config.yaml
method: "simclr"
norm: "batchnorm"
stem: "deep"
init: "torch_default"
residual_init: "scaled_by_depth"
muon_scale: "original"
warmup_steps: 560
weight_decay: 0.009
Rows from block 9 of a small self-supervised image encoder, named by matrix and row number. Rows with one number belong to one channel. Each number is 128 + 32 x the weight over its row's rms, rounded and kept within 0 to 255. All counts start at 0. Numbers have three digits each.
After each channel's rows are labels from the 100 images, of 14848, where the channel reaches its highest value: "strongest on" is what is common among them. Only what is clearly more common there than usual is listed. The data: photos of plants, animals and fungi (iNaturalist).
# convs0: first 3x3 conv (model.blocks.9.convs.0.weight, 112x112x3x3, each kernel summed), inputs 0-111
# convs1: second 3x3 conv (model.blocks.9.convs.1.weight, 112x112x3x3, transposed, each kernel summed), outputs 0-111

convs0.38:149132061122101084155117137160131117119106110112132127120110107162156089160222127148120112157153142136115085175153127135128142135149131098096000130086124099152089128130127107124118142151131096086093157086153105177134118133148156137122121083090142141100154098144099185133104115161146097159161098115108126126108123119086171136120145152162
convs1.38:136112104185101120136090190095133132119146146096164106142122091162145084102086109101099118179135083114161083116132106161101178149176112183097029100108116072094140167125107144119138130106128069190179135152126092164110121148114109130099180136132118130117094071143141142101145157121251115088083096108110148126146117140094158089146121097117
strongest on: class Aves; order Passeriformes

convs0.99:115041144076090160141152131160134144104121117130091134169092181136091128140144108177023127187098136141113170166137142090151169113120150137105148085087165076141162120090107118146098122199107152125102172128140151144126109104128019150114082129129117133130076128092084084156134185135158124151165140129090113147163129153099111150146172156162
convs1.99:137117148057119197213196125150099133104098095096097134134170076100139100090130069128058126138122070158099139146135161113141081141164161137184162088145109134110095140178155083139124108059073099110131089182105100094115130128151104144139087117115132147107082139153132120165157129065136051110102095123169132157104087160130128111124105114133
strongest on: class Aves

convs0.23:105040145143129096112110127129097150088086122136153049147160135087163101102124126120114119084212146073125072144131113075066132140121198097126127113115091093115002205098133119120141147131122139105122129119128145056107138126131131153149105136109128138120090098121151156149093130187090131125071163125095157127123066133115142124102126121149
convs1.23:150088145101135113164122126129124120157006135103078095086081087126125144114203179148163170158138106146093148108120121109131160090092118162163105095091144166170113133131159129115120131149112116099155148079160161101035135115157124152116100139136105150132182113141088083082121175120196121126133110074107113136176106135121118149210128134074
strongest on: order Lepidoptera

convs0.84:156116118106111113138091200157134136093108156084156167114148104121059121093211138109142090140165086106137142127055134133169094116161132124105123125152138147141132110127092087224146055118149107166132111087056091146148083090129090154149152120104070138132112130159131149182149098129133145171130143081117089119101129104108112062167160057111
convs1.84:093150096141106116167097076039141120083115086144128129147117125147142137173126143141146138134148094106101100134152143121122098186101140159148134167237060108121130127140163132073141210119139148144100139156249165122138159118156119101139096126130126075127127168090104125077124203135161118138136107152159088086111155154121125142118120126180
strongest on: class Aves; order Passeriformes

convs0.24:104153141166119147128161108141124092121080123131127174157180126148141101066093116205155102131145141136155128095168105163105152100137082174106072185082151113142083103134107146136160124128165104183180157129127167145157125108149169138125141048067173150128142120086136073105080123112130102113170129157110129166111037135081113103130157066191
convs1.24:143130087106134098182138113082154132149115079125096129121134082096104102148134153117150156121130086077126155114066114136086130176136105114110177066108123143111179143142122154088135122120136099092085125050089090042062097097154134084124133141109056167132131128139087202177108137115114124143126133047160143196162091117136129140138064140131
strongest on: phylum Arthropoda; class Insecta; order Coleoptera

convs0.42:070078110115107020110084130176122146109155125155131047120114174107122165146094111160086138150123128169120098077102144142153164149086122162112125090122134171078148127055128075114131112142096109111127146109122125122150176150144179063180155124116159117109161063139152124139144167128178139117180120089099115164206109130147096137117175093118
convs1.42:178146098103130187146019108095098114151138144149121102107154122085101156108100053149192134144075145138141151093133101130153099097150106119168107147177108076121096101106143155139115124107089079160161131160100118110115079104091109122137116155122108106128160165106099155208126059107085137153045098178120113106090112099135182160137119137099
strongest on: order Passeriformes

convs0.12:131130113126079113122113137158112071119172153142127126073097128126140036119156116127162111148115109152136086185140106125155134145085150145157117083109132153191143158131080098054121163125130107173033164122129075157184146175107132077110090121106162121124121134123132072126104139068128092158182125082150051111063133119103075150126148132123
convs1.12:079136112139126110139088137079124141171128189087149110112120109130102101123161168121062188126167133099057212077099093115088164098156125149120096089115168107082083118082180206176097120128095104186076141081145142147112141146118150105087091108115153145143122186139141179096080110105153099115149127098111161111106146072119099112122109108119
strongest on: class Aves

convs0.79:114080187165173122131096120078135109119115062066132200112093169117119129131077194081106075096159170102103124208108090115107102076096103057144100160105140128120101127150109143094132127114126170119135138078129125215122109158125142159100179125112130108107135095185166142155159122102151121115095101063101137065139112112110125129137131122168
convs1.79:123157158102118167163110141068148126197174089144144153167082150118144142083068122177135106132139129138055138157140182118089098126078140147107089085148172154146091125120167091123099116118105076164143136089084139147142124119092124120117148255146141142207171112152138133136089109132133120141105140145139092146099144094104168157131110110084
strongest on: order Charadriiformes

convs0.106:124100170132070125138141151128042125061095141074078115124099180173110133108094166060104077157083176112143159134096129138101160127186151151108164089103145083164104067152147126157100095172165122115080056130115135157121094124136094167128111173101145113127094155104190181127094126084171104113116087111109147124105138119170129106169099138101
convs1.106:116162084170137146151124127117073140149166150040157152148133129069162085095123086176200145106109143141117134123148120079151061095125094149089183091114103166125117119068122135124111144115137113163122143216163136067130147138138107162159116088114204125137120135201090098169158104077113185061153124131133129132123128137103115109145109140172
strongest on: class: Aves; order Anseriformes; family: Anatidae

convs0.46:160105150161157124118166176112139114203162119132100157076127081087013155144133099152127094074110140117179110131074135179062133095116105125101147102100100116127130143119132100080154085114185152145125140139113166175131112116097154154134114154067087066093207136164125146138072155109143123092099120118099094155084101096132107134137097097108
convs1.46:136131129101161113179104134128136154077100128176128139185162106165157086144119057082086146149148132131102150148137130160131183071113152123107121152086198189106135105101145170083132114095138126064147103122106141147157134134238102123108131128124129188096138150174221169125119164156142095121119105135083127190122146109155126169162119083149
strongest on: kingdom Plantae; phylum Tracheophyta; class Magnoliopsida

convs0.86:098046109129112104126134112142120131122106161158163125147075160147128142104132143122036097121106118104105104108094139125206160122158135152049108186085155131107147146205129133151080102082139106137162159101146128153119063116118126135114130133120102131125107130105064120068118124135079064143074104157182123092142159083081157051142092136105
convs1.86:118156120088182136127117159119172097096127108122078107110109096150111103179107153096101113138115123133090104098097157067123155067131150132038128192086096176115127124127138135102097133085178128079170188190129096087163116126046119137150160159120130137103065150086110096106112151149096118085129117061103142155125204126175114136093099112124
strongest on: phylum Arthropoda; class Insecta; order Lepidoptera

convs0.103:134073123178143156048126149133142120073170121105156147154165149139160113119099150114136118166094187162219144089190167107122125091112134126135146137080108139097076145087066134139079128177121132130092118072149122127158103214147098128120138129130089101149125140079143064149111112067026134136107094134135131134103106118124134086111113126098
convs1.103:138157123089106103136125161067108170188150082143117114088119125116100113100169051103143129125144151106098152108092141133099086146091089153138168142140066129170107101085129158137166150104105159121061164124121113153143129061069118086177127094155178164090119134122141143128118139135044098085121159168139170102129124115136128192166196118203
strongest on: order Accipitriformes

convs0.51:152116156111135138143087104136127157115120149167158154126151158166100098077112169142095065128142130110120158155204133094149060071096171127185140134088132125107153114130124146111147170130111125100124137105085131168129103102170097201139095183160159082050102121138195082111175203100158115110109122169096150066103111137120079099153131179134
convs1.51:102109089074129145156124125106109115131134121093119122112125075104134061141107098137163142175129098147167127113085107123112124132134109112112165169136120114129108125092132126093091102116091155169117125129166088095157116088045148074116155098149105127135172121088155193191105001098137086168174121050135120119105147136169181124058116101100
strongest on: order Lepidoptera

convs0.7:176164083136108140110107127098098096123114128137130063196093060124097087146098083091156110153164163187153088189137094111136137148128106145126139102139166099126096083099126141171160114094079176121112094109115107099142166101098141163081101114136155110197096161155084122143103177137088115079127159069079150136113086112116164072171149068154
convs1.7:104128086094109102118064170120160113105126133139104157073101113173095070139178129129094133110212076109112110113145127139156113146104125107123168095163118143139160137094156148098104155095101112134138076126103147072107082141186130115111163096120090152061110107115106142084170098106131096088114080106224135060102135198129100143132116096065
strongest on: class Insecta; order Lepidoptera; text has "moth"

convs0.17:115134135129171134094090133061103146135116194121150101111070172084113100134095136077108147064171124163089123115126144109161111137103144141125135228165116043160127161124124150099132155118215105113145141141202079086108074135147096122100127135153094166135124145129158100093145123078147094096029136127148145118148144086131153115131120126149
convs1.17:119139092107105144113121067150092124132146172127139106108082118096129128114154141016121107106090122113097144112127141117087122137105110173040131147134141225082129065113127123111101119073088113131144155091076060125090124069132141111176063150095131129108147124121101165141102115087119049107118115135112121081163155108078121081135118152108
strongest on: phylum Arthropoda; class Insecta

convs0.70:121073150129072146126126171089118171118147140105154081129136134163166120146139124135110151081178075099102126108145123123199087107103145126124147081088123069148096102081141068156094114139086113091116119137169085099115119129130109133147107164145114074168144127125218089178208142174116118157087149123087074114129197130127118134098191072109
convs1.70:115142119080107088140131123117137118101025097133132109145087105140113130096119193115181113137147156107111173116117107161044141102136178156130119162111130121133140122115127101145108126139151146102114176095084006098083143150145136156062115132158178090120113145109085143089098155096161147106117150103115142176134118103119128104243113124142
strongest on: order Lepidoptera

convs0.98:134080109117095160110107168040104136113144130126085164130150079179157137116114168173115126181174148187119114103153180114133211117086153154125130106110122165183055130190119127195047123100145139131167135113144112097166097107129132095163123073104129065125110183119121154146134158079137117111110134084158103159131103127159128106150168164139
convs1.98:119162106222148105131190108105124114136134206124134148100133107078100112116178087159089148100198147107102090103127223109100074076115059108119127122111158134144170108063140112103189134137120143106132100099106107132148180160135147167095145122150090197125130090135166132181125115109119117125109099149119132148108116141099078086142080171115
strongest on: order Lepidoptera

convs0.20:106131135128117167108147121077138074197170113148161140088145128164170121141105176127129225119123115137103130125193086111135201120154070124121129130093147124135107134133188121103165141077139077093128200151176128137138117107087110082092088116150125169073121136128094100104123097124162091074202104153156111074134106165135101146132064098107
convs1.20:116142094097075100055148135140119193114141098128119108164116119114147093142108131104190103201085139097148109139123138125091139106169201132145162092135139131098128117141088186131108065137124107149115150155047124079071175155093102175066136097163095104143068089062143113076099135122131136138092143085111134104118110140099172124071109137166
strongest on: phylum Chordata; class Aves

convs0.47:151000136106142125107128203115131119123130156117132151080161089088115139128122157107111127087129109097169102134073125158164118049105160112145131101128100116097114160123111106135073091150155101102098142110101152148142142157094077149173119157142090120157137061154193149162147105161107179172116067102115064108138122133137089135065147107087
convs1.47:085119179168142098171218100104159151126167139160183147109086135106102084146145080121066183089170127138200123151146128143108059139213096132136116146093138114173127165027120100066116144087116152149161102121125137167120165136130136142095187130127125127121096103103132105101164169126107120143143163132101133113113179123122100149076120116132
strongest on: order Lepidoptera

convs0.94:128106167136193122110147125125136113147152185097087109118061156133118070113097185031115108137148195087184143124105075088137128103189136131134139147162122245105126114147082123196091139159137140080136157148082147184092088136077137127117136137111142129116092113144158118107120128189133118136123129116161136124083125114118151106151116074121
convs1.94:158158116105196095142137108140113115100159141100166132107066116199094142121140150044141112106114127116131080077113108150132084110133110170120105136129102151104099168149210111150083126123092087078094132144090181144119131126000119132091094104112120134107124160140121138144089134121120120123036110100114132151146163101100092090109114186104
strongest on: class Insecta; order Odonata

convs0.9:161053175159111160095182174154122113096134147101085107150131149145104136150091149130132120112091118130026125144126155133131156121125153156142133068134051128149138095106101117080094170151168171098129123131134132153097148125138179045105109155134189052153108131133113126104126162159128145142080179086193173114123100145128128163089070169108
convs1.9:122185108124137121112139155063142082076094144157130170119080117132204115114107119141148127125076170098096160127145126140098136090100112109191109092134077172174106097112118126049071099121113108145108163119094149082123210137167141107166135102069152144120126122138132183129090137162107129097205096103114114107137139083122106110080067186105
strongest on: class Aves; phylum Chordata

convs0.92:112122144117130094033148181087148145071155193141062142105128171131164112143082216106098137112157120091133117165137109136106104101147032101185144090131096089158115081134065122112076127153111115079097127142172133118127151134109165123086102116137108142152133139109124137111158191123121163136121141091165113129142123195082104180142095157131
convs1.92:139134127110111105146094085055111149128124162124133125139054097167093114132107060112101115130141197101083166076099105117059105084093174148118136027095185145075152122131191144167150116096108130094151165125144170143107173119057090124106122139106164182102149112163133130119131132057130113113133113154103126149123142182133163128108125173130
strongest on: class Aves; order Passeriformes

convs0.31:161105107172118104180107143099107151123103107131072111146136116133109089098166109138102085108141106118128120078120120175053125155088155167137080133142079094131091167123109116135145147216132128102119096149146147128154171134168182140204132125081121063095166078132123142160128160101115150168088164163110058147069086163125153157113144104212
convs1.31:153141199122181089089094156150137132082108175117125102083135123106126103157036168120152132136098170144143097197093241118116092093175131137152099111111118114104115110115106157113137112102160177123100118099156091157152090158145096171104151162135170127125113103133097107123087162154110094109126069082128132090138126054158179114145129140071
strongest on: class Aves

convs0.75:160105106080114080136159126112107160111096143118077088151163092094161160125111156155153090116144147110121152123101159113152076120092143148137094182178120110117127129160181121181105121118134130015099006091149122124115147116154101183111121098084094154132059150110188128125143124152116090122099135097124158059129147094131180113157103114127
convs1.75:141163129184093150141133173146134100131136104147137150096071144172109130071149107085156134105117077182150127126149104088183194114152137072110091083087126180084090125184075129063147114140019150143161086114071099170125122139125142119112115166138108070116171138099098170109098104142115161145143123120131112150125130158167077129066128137138
strongest on: phylum Arthropoda