From a checkpoint of a small self-supervised image encoder: trained on photos of plants, animals and fungi (iNaturalist).
Rows from block 4, named by matrix and row number. Rows with one number belong to one channel. Each number is 50 + 12 x the weight over the matrix's rms, rounded and kept within 0 to 99. All counts start at 0.
# convs0: first 3x3 conv, stride 2 (model.blocks.4.convs.0.weight, 112x64x3x3), inputs 16-23, a 3x3 kernel for each
# convs1: second 3x3 conv (model.blocks.4.convs.1.weight, 112x112x3x3, transposed), outputs 16-23, a 3x3 kernel for each
convs0.38:33 32 42 43 42 45 63 46 57 52 66 55 29 59 70 29 42 44 45 69 64 33 65 80 19 37 47 47 35 49 46 53 55 47 38 49 49 44 46 49 57 40 57 51 46 47 34 50 61 26 39 72 44 35 42 42 70 63 13 39 74 38 46 37 50 48 35 45 48 43 27 37
convs1.38:52 53 54 61 43 52 50 40 51 56 54 45 46 42 54 45 53 53 54 63 44 68 55 64 55 59 58 40 35 51 56 60 37 43 43 44 46 47 50 49 51 40 30 55 41 29 37 36 45 61 24 63 63 45 55 57 53 57 42 65 48 57 58 57 46 57 44 40 51 46 50 62
convs0.39:81 64 55 69 54 49 55 58 44 57 59 73 46 73 44 31 35 47 56 50 49 57 69 67 56 51 60 57 41 48 54 51 50 65 36 48 52 52 52 47 59 46 41 53 43 77 47 42 68 42 36 65 47 38 60 45 47 61 60 49 40 50 44 60 53 45 62 46 42 52 40 34
convs1.39:40 47 52 47 48 58 47 51 50 55 63 47 57 68 49 64 57 45 54 34 57 26 29 47 38 28 47 38 44 45 50 53 56 63 57 46 61 65 53 32 38 41 40 53 42 56 48 54 46 21 33 59 57 43 57 44 41 48 45 36 58 43 33 56 64 57 67 62 48 53 59 50
convs0.40:60 58 53 57 64 49 48 55 50 47 34 44 30 30 55 45 49 49 61 47 47 56 46 78 42 54 67 42 59 46 34 73 54 43 86 57 41 60 37 42 53 29 53 65 23 48 44 45 51 45 43 49 53 36 54 53 55 57 52 54 58 70 58 37 58 43 38 64 34 45 67 45
convs1.40:54 48 51 44 28 53 43 39 42 50 57 51 62 52 44 59 55 51 49 57 60 72 58 50 54 58 49 56 62 48 80 62 45 50 46 47 37 48 54 39 44 36 51 58 44 55 43 40 63 71 37 44 71 45 46 61 51 46 57 59 45 58 47 45 42 55 46 56 55 49 62 50
convs0.41:60 68 59 58 13 62 40 56 61 50 79 67 74 66 49 49 31 27 51 49 58 47 40 49 52 39 55 59 44 45 45 42 45 43 61 65 61 50 40 60 56 47 49 63 53 47 51 58 49 41 59 52 51 44 36 55 75 49 25 57 57 59 55 39 50 60 42 49 65 40 62 65
convs1.41:47 34 44 39 35 33 39 41 40 42 41 47 39 37 31 40 35 44 54 43 56 34 41 41 59 57 54 50 42 41 63 51 44 67 44 52 45 60 57 44 39 55 48 58 54 51 62 49 42 41 47 55 48 50 62 55 46 55 56 50 58 57 50 45 46 54 27 23 58 43 50 55
convs0.42:37 47 50 52 66 67 50 54 64 59 49 35 67 84 73 49 74 72 46 45 56 41 51 42 48 61 54 61 70 44 66 64 70 61 56 48 53 61 56 56 51 47 42 52 54 26 29 41 30 41 53 39 55 64 57 30 23 45 44 39 49 59 42 36 44 49 37 55 41 31 23 23
convs1.42:47 41 46 40 44 46 46 32 54 54 58 60 61 52 66 55 65 74 55 57 56 70 30 62 54 48 53 50 52 59 40 63 71 45 31 49 36 44 48 54 36 43 47 53 37 56 46 55 59 45 61 57 45 53 48 66 54 58 74 53 56 54 48 43 51 53 47 65 55 42 50 50
convs0.43:41 42 53 50 68 61 40 52 49 47 35 58 33 51 47 22 33 34 61 57 54 56 55 49 48 60 56 53 57 60 47 46 59 50 44 60 60 57 66 57 64 54 47 58 50 61 57 44 48 61 48 44 46 43 42 50 53 46 52 47 64 49 46 43 31 41 36 27 31 34 30 42
convs1.43:36 46 42 40 27 41 44 53 60 47 39 48 64 66 74 65 77 63 41 47 48 60 47 58 51 52 54 50 32 44 33 46 38 47 26 49 40 51 42 48 34 32 54 53 30 53 60 40 06 54 57 21 36 49 48 62 44 43 46 71 52 47 37 42 35 43 41 49 39 54 48 49
convs0.44:40 23 25 61 49 39 64 49 45 30 52 45 43 38 58 56 53 59 46 95 89 22 46 99 31 31 57 32 47 51 42 50 48 59 61 48 47 54 58 53 48 61 47 51 60 73 58 63 46 43 26 27 36 37 35 04 41 34 40 39 44 43 43 64 51 68 45 37 49 37 35 42
convs1.44:37 39 42 36 38 45 49 41 54 39 39 40 47 38 53 66 49 60 37 43 47 45 44 49 58 47 59 43 69 40 36 60 35 46 52 50 55 55 57 38 41 47 40 62 57 51 51 46 42 47 34 46 43 51 51 65 39 63 36 62 60 65 48 61 65 58 45 63 53 55 67 55
convs0.45:50 41 43 53 45 56 43 45 47 49 46 46 48 60 58 35 52 50 37 18 24 63 46 21 66 62 45 53 59 50 49 61 56 58 52 51 57 43 47 58 45 44 48 53 46 38 43 44 52 44 48 49 46 47 48 13 26 67 45 17 66 51 36 56 47 56 49 42 51 45 38 48
convs1.45:52 52 42 47 56 43 50 54 47 58 40 44 77 64 48 66 74 56 54 58 50 58 49 53 63 55 49 40 74 55 42 59 83 75 43 77 54 44 43 46 77 81 49 23 49 44 38 43 38 58 59 28 32 38 68 62 53 72 58 41 35 46 62 61 43 47 62 41 19 71 52 47
convs0.46:56 41 44 55 64 43 60 48 31 31 24 02 36 39 00 46 29 21 65 44 49 62 79 46 58 52 39 46 56 57 55 53 49 53 48 53 43 44 44 54 53 32 48 55 48 49 50 68 53 59 68 59 47 52 53 42 50 51 68 39 57 52 40 43 58 63 42 63 70 47 55 49
convs1.46:55 49 34 48 58 58 50 65 35 58 64 42 54 54 43 56 46 33 42 59 54 34 48 53 54 38 45 43 37 48 44 40 50 53 55 54 53 42 46 56 46 31 33 32 54 49 48 62 31 69 62 42 48 50 51 44 54 63 56 52 32 50 57 64 69 60 60 73 57 54 56 48
convs0.47:60 43 43 40 36 31 48 62 43 64 70 78 45 32 37 67 59 62 49 51 50 54 47 61 39 47 63 44 41 42 51 54 65 52 59 76 51 47 58 44 52 43 42 58 30 61 53 47 55 28 18 67 50 43 56 38 36 33 21 48 38 45 60 67 83 78 77 71 70 47 45 35
convs1.47:52 47 43 47 67 45 49 50 52 63 54 52 29 27 32 39 34 39 45 49 52 36 45 41 47 49 46 28 62 43 53 81 52 46 53 43 54 59 50 33 20 28 48 46 55 44 47 44 73 56 55 46 43 45 52 46 50 45 46 54 44 51 48 49 50 50 55 48 52 58 58 55
convs0.48:39 41 41 49 51 53 62 58 71 54 53 43 53 34 64 53 40 61 39 42 40 35 38 42 31 29 47 49 40 55 53 49 66 47 50 55 48 47 36 56 62 56 66 74 61 46 56 50 60 55 54 64 66 59 47 38 48 41 41 46 38 32 33 44 42 43 48 47 37 43 35 27
convs1.48:45 59 50 56 36 51 42 33 41 36 35 50 70 77 89 56 82 64 48 63 53 73 56 53 58 54 51 63 60 47 43 57 40 50 41 57 44 34 45 45 40 45 46 70 51 43 53 31 39 57 47 77 53 48 47 48 48 46 44 56 54 67 43 51 54 49 53 53 50 52 44 46
convs0.49:49 60 55 56 58 54 46 57 46 60 51 42 50 46 37 40 35 28 52 58 58 57 58 65 58 67 62 41 37 45 24 29 25 30 19 24 51 55 42 51 53 45 56 47 39 43 51 44 45 35 47 52 67 51 55 49 45 40 41 29 35 37 42 59 59 58 55 57 52 52 47 48
convs1.49:46 62 47 35 43 37 55 54 57 62 64 63 36 37 33 52 57 53 31 63 48 37 57 74 56 56 47 30 17 35 41 22 53 56 42 48 45 55 48 25 53 45 34 54 51 43 60 35 10 66 64 14 66 67 57 60 56 51 48 44 64 67 59 54 55 47 59 56 52 56 46 49
convs0.50:50 57 46 45 41 38 58 49 39 44 43 40 41 43 42 48 48 50 49 55 52 61 64 49 51 40 48 52 54 50 59 59 60 41 68 55 54 46 51 41 36 41 57 53 49 54 64 70 52 65 66 27 33 30 63 68 64 53 48 64 34 32 20 62 55 56 57 48 50 50 49 38
convs1.50:51 48 62 50 49 42 45 62 37 51 44 48 47 57 59 48 45 44 61 54 45 51 61 68 35 32 66 52 62 54 61 62 51 58 65 55 59 59 56 50 59 76 43 73 52 48 56 45 43 54 46 20 21 45 42 48 50 44 46 41 59 60 55 61 76 62 49 62 52 50 42 45
convs0.51:38 42 43 63 66 72 54 46 52 52 65 58 37 22 40 52 53 50 62 50 33 45 36 49 59 48 32 45 49 60 42 43 48 41 44 48 52 51 46 61 57 41 53 58 58 24 50 69 41 55 61 56 54 57 38 39 46 56 51 50 40 41 47 31 35 40 46 59 52 60 60 54
convs1.51:49 57 57 53 60 45 68 65 40 53 45 45 69 68 60 53 53 44 48 45 47 45 47 53 42 43 51 42 66 54 45 57 44 56 65 46 57 67 51 66 64 55 20 73 67 56 56 48 51 60 42 51 48 62 46 54 45 74 40 66 45 63 49 50 48 44 42 56 45 42 58 47
convs0.52:64 45 40 52 42 44 59 54 46 50 48 42 48 50 55 59 51 47 52 48 61 52 37 55 62 36 52 40 99 51 42 99 67 49 99 60 47 29 84 48 26 97 51 14 89 48 62 35 53 54 27 45 57 33 48 42 65 42 48 75 52 62 68 47 51 43 48 51 47 47 58 55
convs1.52:46 50 62 49 45 46 61 49 53 59 57 40 58 62 46 49 67 50 52 50 49 32 64 36 53 65 37 53 54 50 50 49 63 60 52 50 40 46 42 44 55 37 46 58 49 66 49 47 64 60 65 65 50 46 45 28 61 36 14 51 53 41 63 46 53 47 54 45 47 50 49 49
convs0.53:55 48 45 53 45 44 51 43 51 41 41 53 42 42 63 53 50 42 45 45 35 38 47 42 47 51 42 46 52 51 56 53 49 52 53 55 55 49 45 56 46 51 50 46 55 48 37 38 34 41 37 54 49 51 49 44 45 54 45 39 50 50 44 46 57 60 42 54 52 47 44 44
convs1.53:39 51 51 23 27 51 43 43 22 48 54 49 69 29 26 28 24 40 34 42 45 60 41 44 50 33 69 53 47 57 48 62 43 62 47 39 45 11 51 71 68 45 47 53 39 61 60 54 23 24 59 35 42 47 55 99 64 99 99 82 62 62 57 50 42 50 51 63 55 53 55 54
convs0.54:52 33 33 52 55 54 64 61 52 45 48 31 45 58 56 54 60 66 59 57 50 52 58 63 49 52 51 56 63 53 48 48 50 44 62 51 57 53 47 54 64 53 57 40 57 52 35 38 57 30 59 55 65 69 42 27 38 51 42 53 52 53 60 37 49 44 45 63 65 47 52 42
convs1.54:45 34 43 41 41 36 37 34 47 40 44 48 47 36 42 41 34 53 60 45 60 43 46 73 36 58 66 33 50 41 55 88 39 48 37 36 54 57 65 42 49 62 57 58 42 50 58 47 51 80 48 27 59 68 55 61 51 63 60 46 51 53 41 46 35 34 31 28 35 35 31 41
convs0.55:53 41 38 55 46 51 63 71 65 50 59 54 49 47 50 45 48 48 60 50 46 67 52 56 46 50 50 46 37 41 30 26 44 53 44 47 47 57 53 48 50 54 54 61 49 44 59 53 50 52 42 54 42 41 58 61 57 57 54 69 53 88 82 60 57 50 57 67 45 46 28 26
convs1.55:55 71 46 42 42 53 42 30 39 33 41 56 61 60 64 57 46 40 49 54 43 30 26 56 55 57 47 38 38 40 41 41 46 44 40 40 45 42 42 51 26 35 41 34 35 51 67 52 38 43 59 67 57 41 53 63 48 56 69 52 42 44 36 34 29 26 19 00 00 23 17 21
convs0.56:54 70 63 40 48 61 55 58 63 44 64 67 41 59 57 53 64 61 43 44 61 33 47 66 42 63 66 55 66 60 38 53 46 53 56 53 43 39 45 53 48 27 45 42 37 43 60 81 36 39 60 35 34 50 53 62 67 59 63 57 51 58 74 53 52 51 45 45 50 59 43 37
convs1.56:58 57 52 42 47 39 47 66 41 54 67 66 51 74 67 36 38 41 48 49 38 56 54 56 45 43 74 54 64 63 40 35 72 39 59 63 46 40 43 40 56 13 26 41 33 46 49 48 50 79 56 42 54 50 54 40 52 61 53 32 55 62 42 54 44 59 70 78 71 59 74 51
convs0.57:43 35 21 57 59 38 56 52 56 46 41 36 56 58 41 51 63 49 36 27 38 36 26 42 44 43 52 68 53 57 73 61 57 64 48 48 54 35 32 41 32 39 35 34 31 40 54 61 46 57 49 56 56 66 55 35 39 56 55 54 55 43 47 66 72 53 77 51 34 57 59 48
convs1.57:44 44 48 52 32 49 68 81 55 43 34 42 54 54 39 48 38 23 42 42 44 00 25 68 47 29 60 51 66 39 35 68 43 36 35 37 61 45 45 63 87 75 40 45 51 63 56 55 52 46 54 41 51 51 59 50 51 48 44 44 43 24 42 46 58 39 65 68 63 59 69 57
convs0.58:66 66 64 68 53 42 55 40 41 37 36 31 37 39 49 28 43 46 45 41 36 65 49 40 54 47 50 55 54 50 52 51 49 45 46 60 47 51 55 50 48 52 55 41 40 64 81 76 70 30 99 39 48 52 58 61 52 44 45 60 34 33 30 45 26 29 32 33 41 45 53 61
convs1.58:45 43 60 71 91 67 65 93 61 32 40 41 57 58 47 62 51 54 58 56 55 46 47 60 43 43 52 53 44 38 34 49 28 46 63 50 43 35 49 38 35 24 51 64 46 55 60 47 56 49 58 52 52 63 39 42 52 58 76 42 49 25 55 52 52 54 42 45 37 41 41 52
convs0.59:41 43 47 58 70 46 41 54 57 55 47 42 61 47 45 69 62 40 41 20 46 31 53 45 46 48 46 52 47 46 65 68 43 53 43 50 42 55 51 40 62 59 49 49 41 56 60 53 65 41 49 64 51 47 50 38 42 26 36 34 39 39 41 52 48 35 56 58 41 49 34 30
convs1.59:55 68 63 50 52 68 53 72 60 46 20 43 59 46 68 51 57 72 54 66 40 49 54 47 59 51 55 50 53 50 40 48 56 49 53 55 53 54 64 88 92 61 73 48 61 48 45 46 68 34 40 61 37 44 47 53 57 47 97 49 55 49 52 47 55 55 45 46 44 42 39 36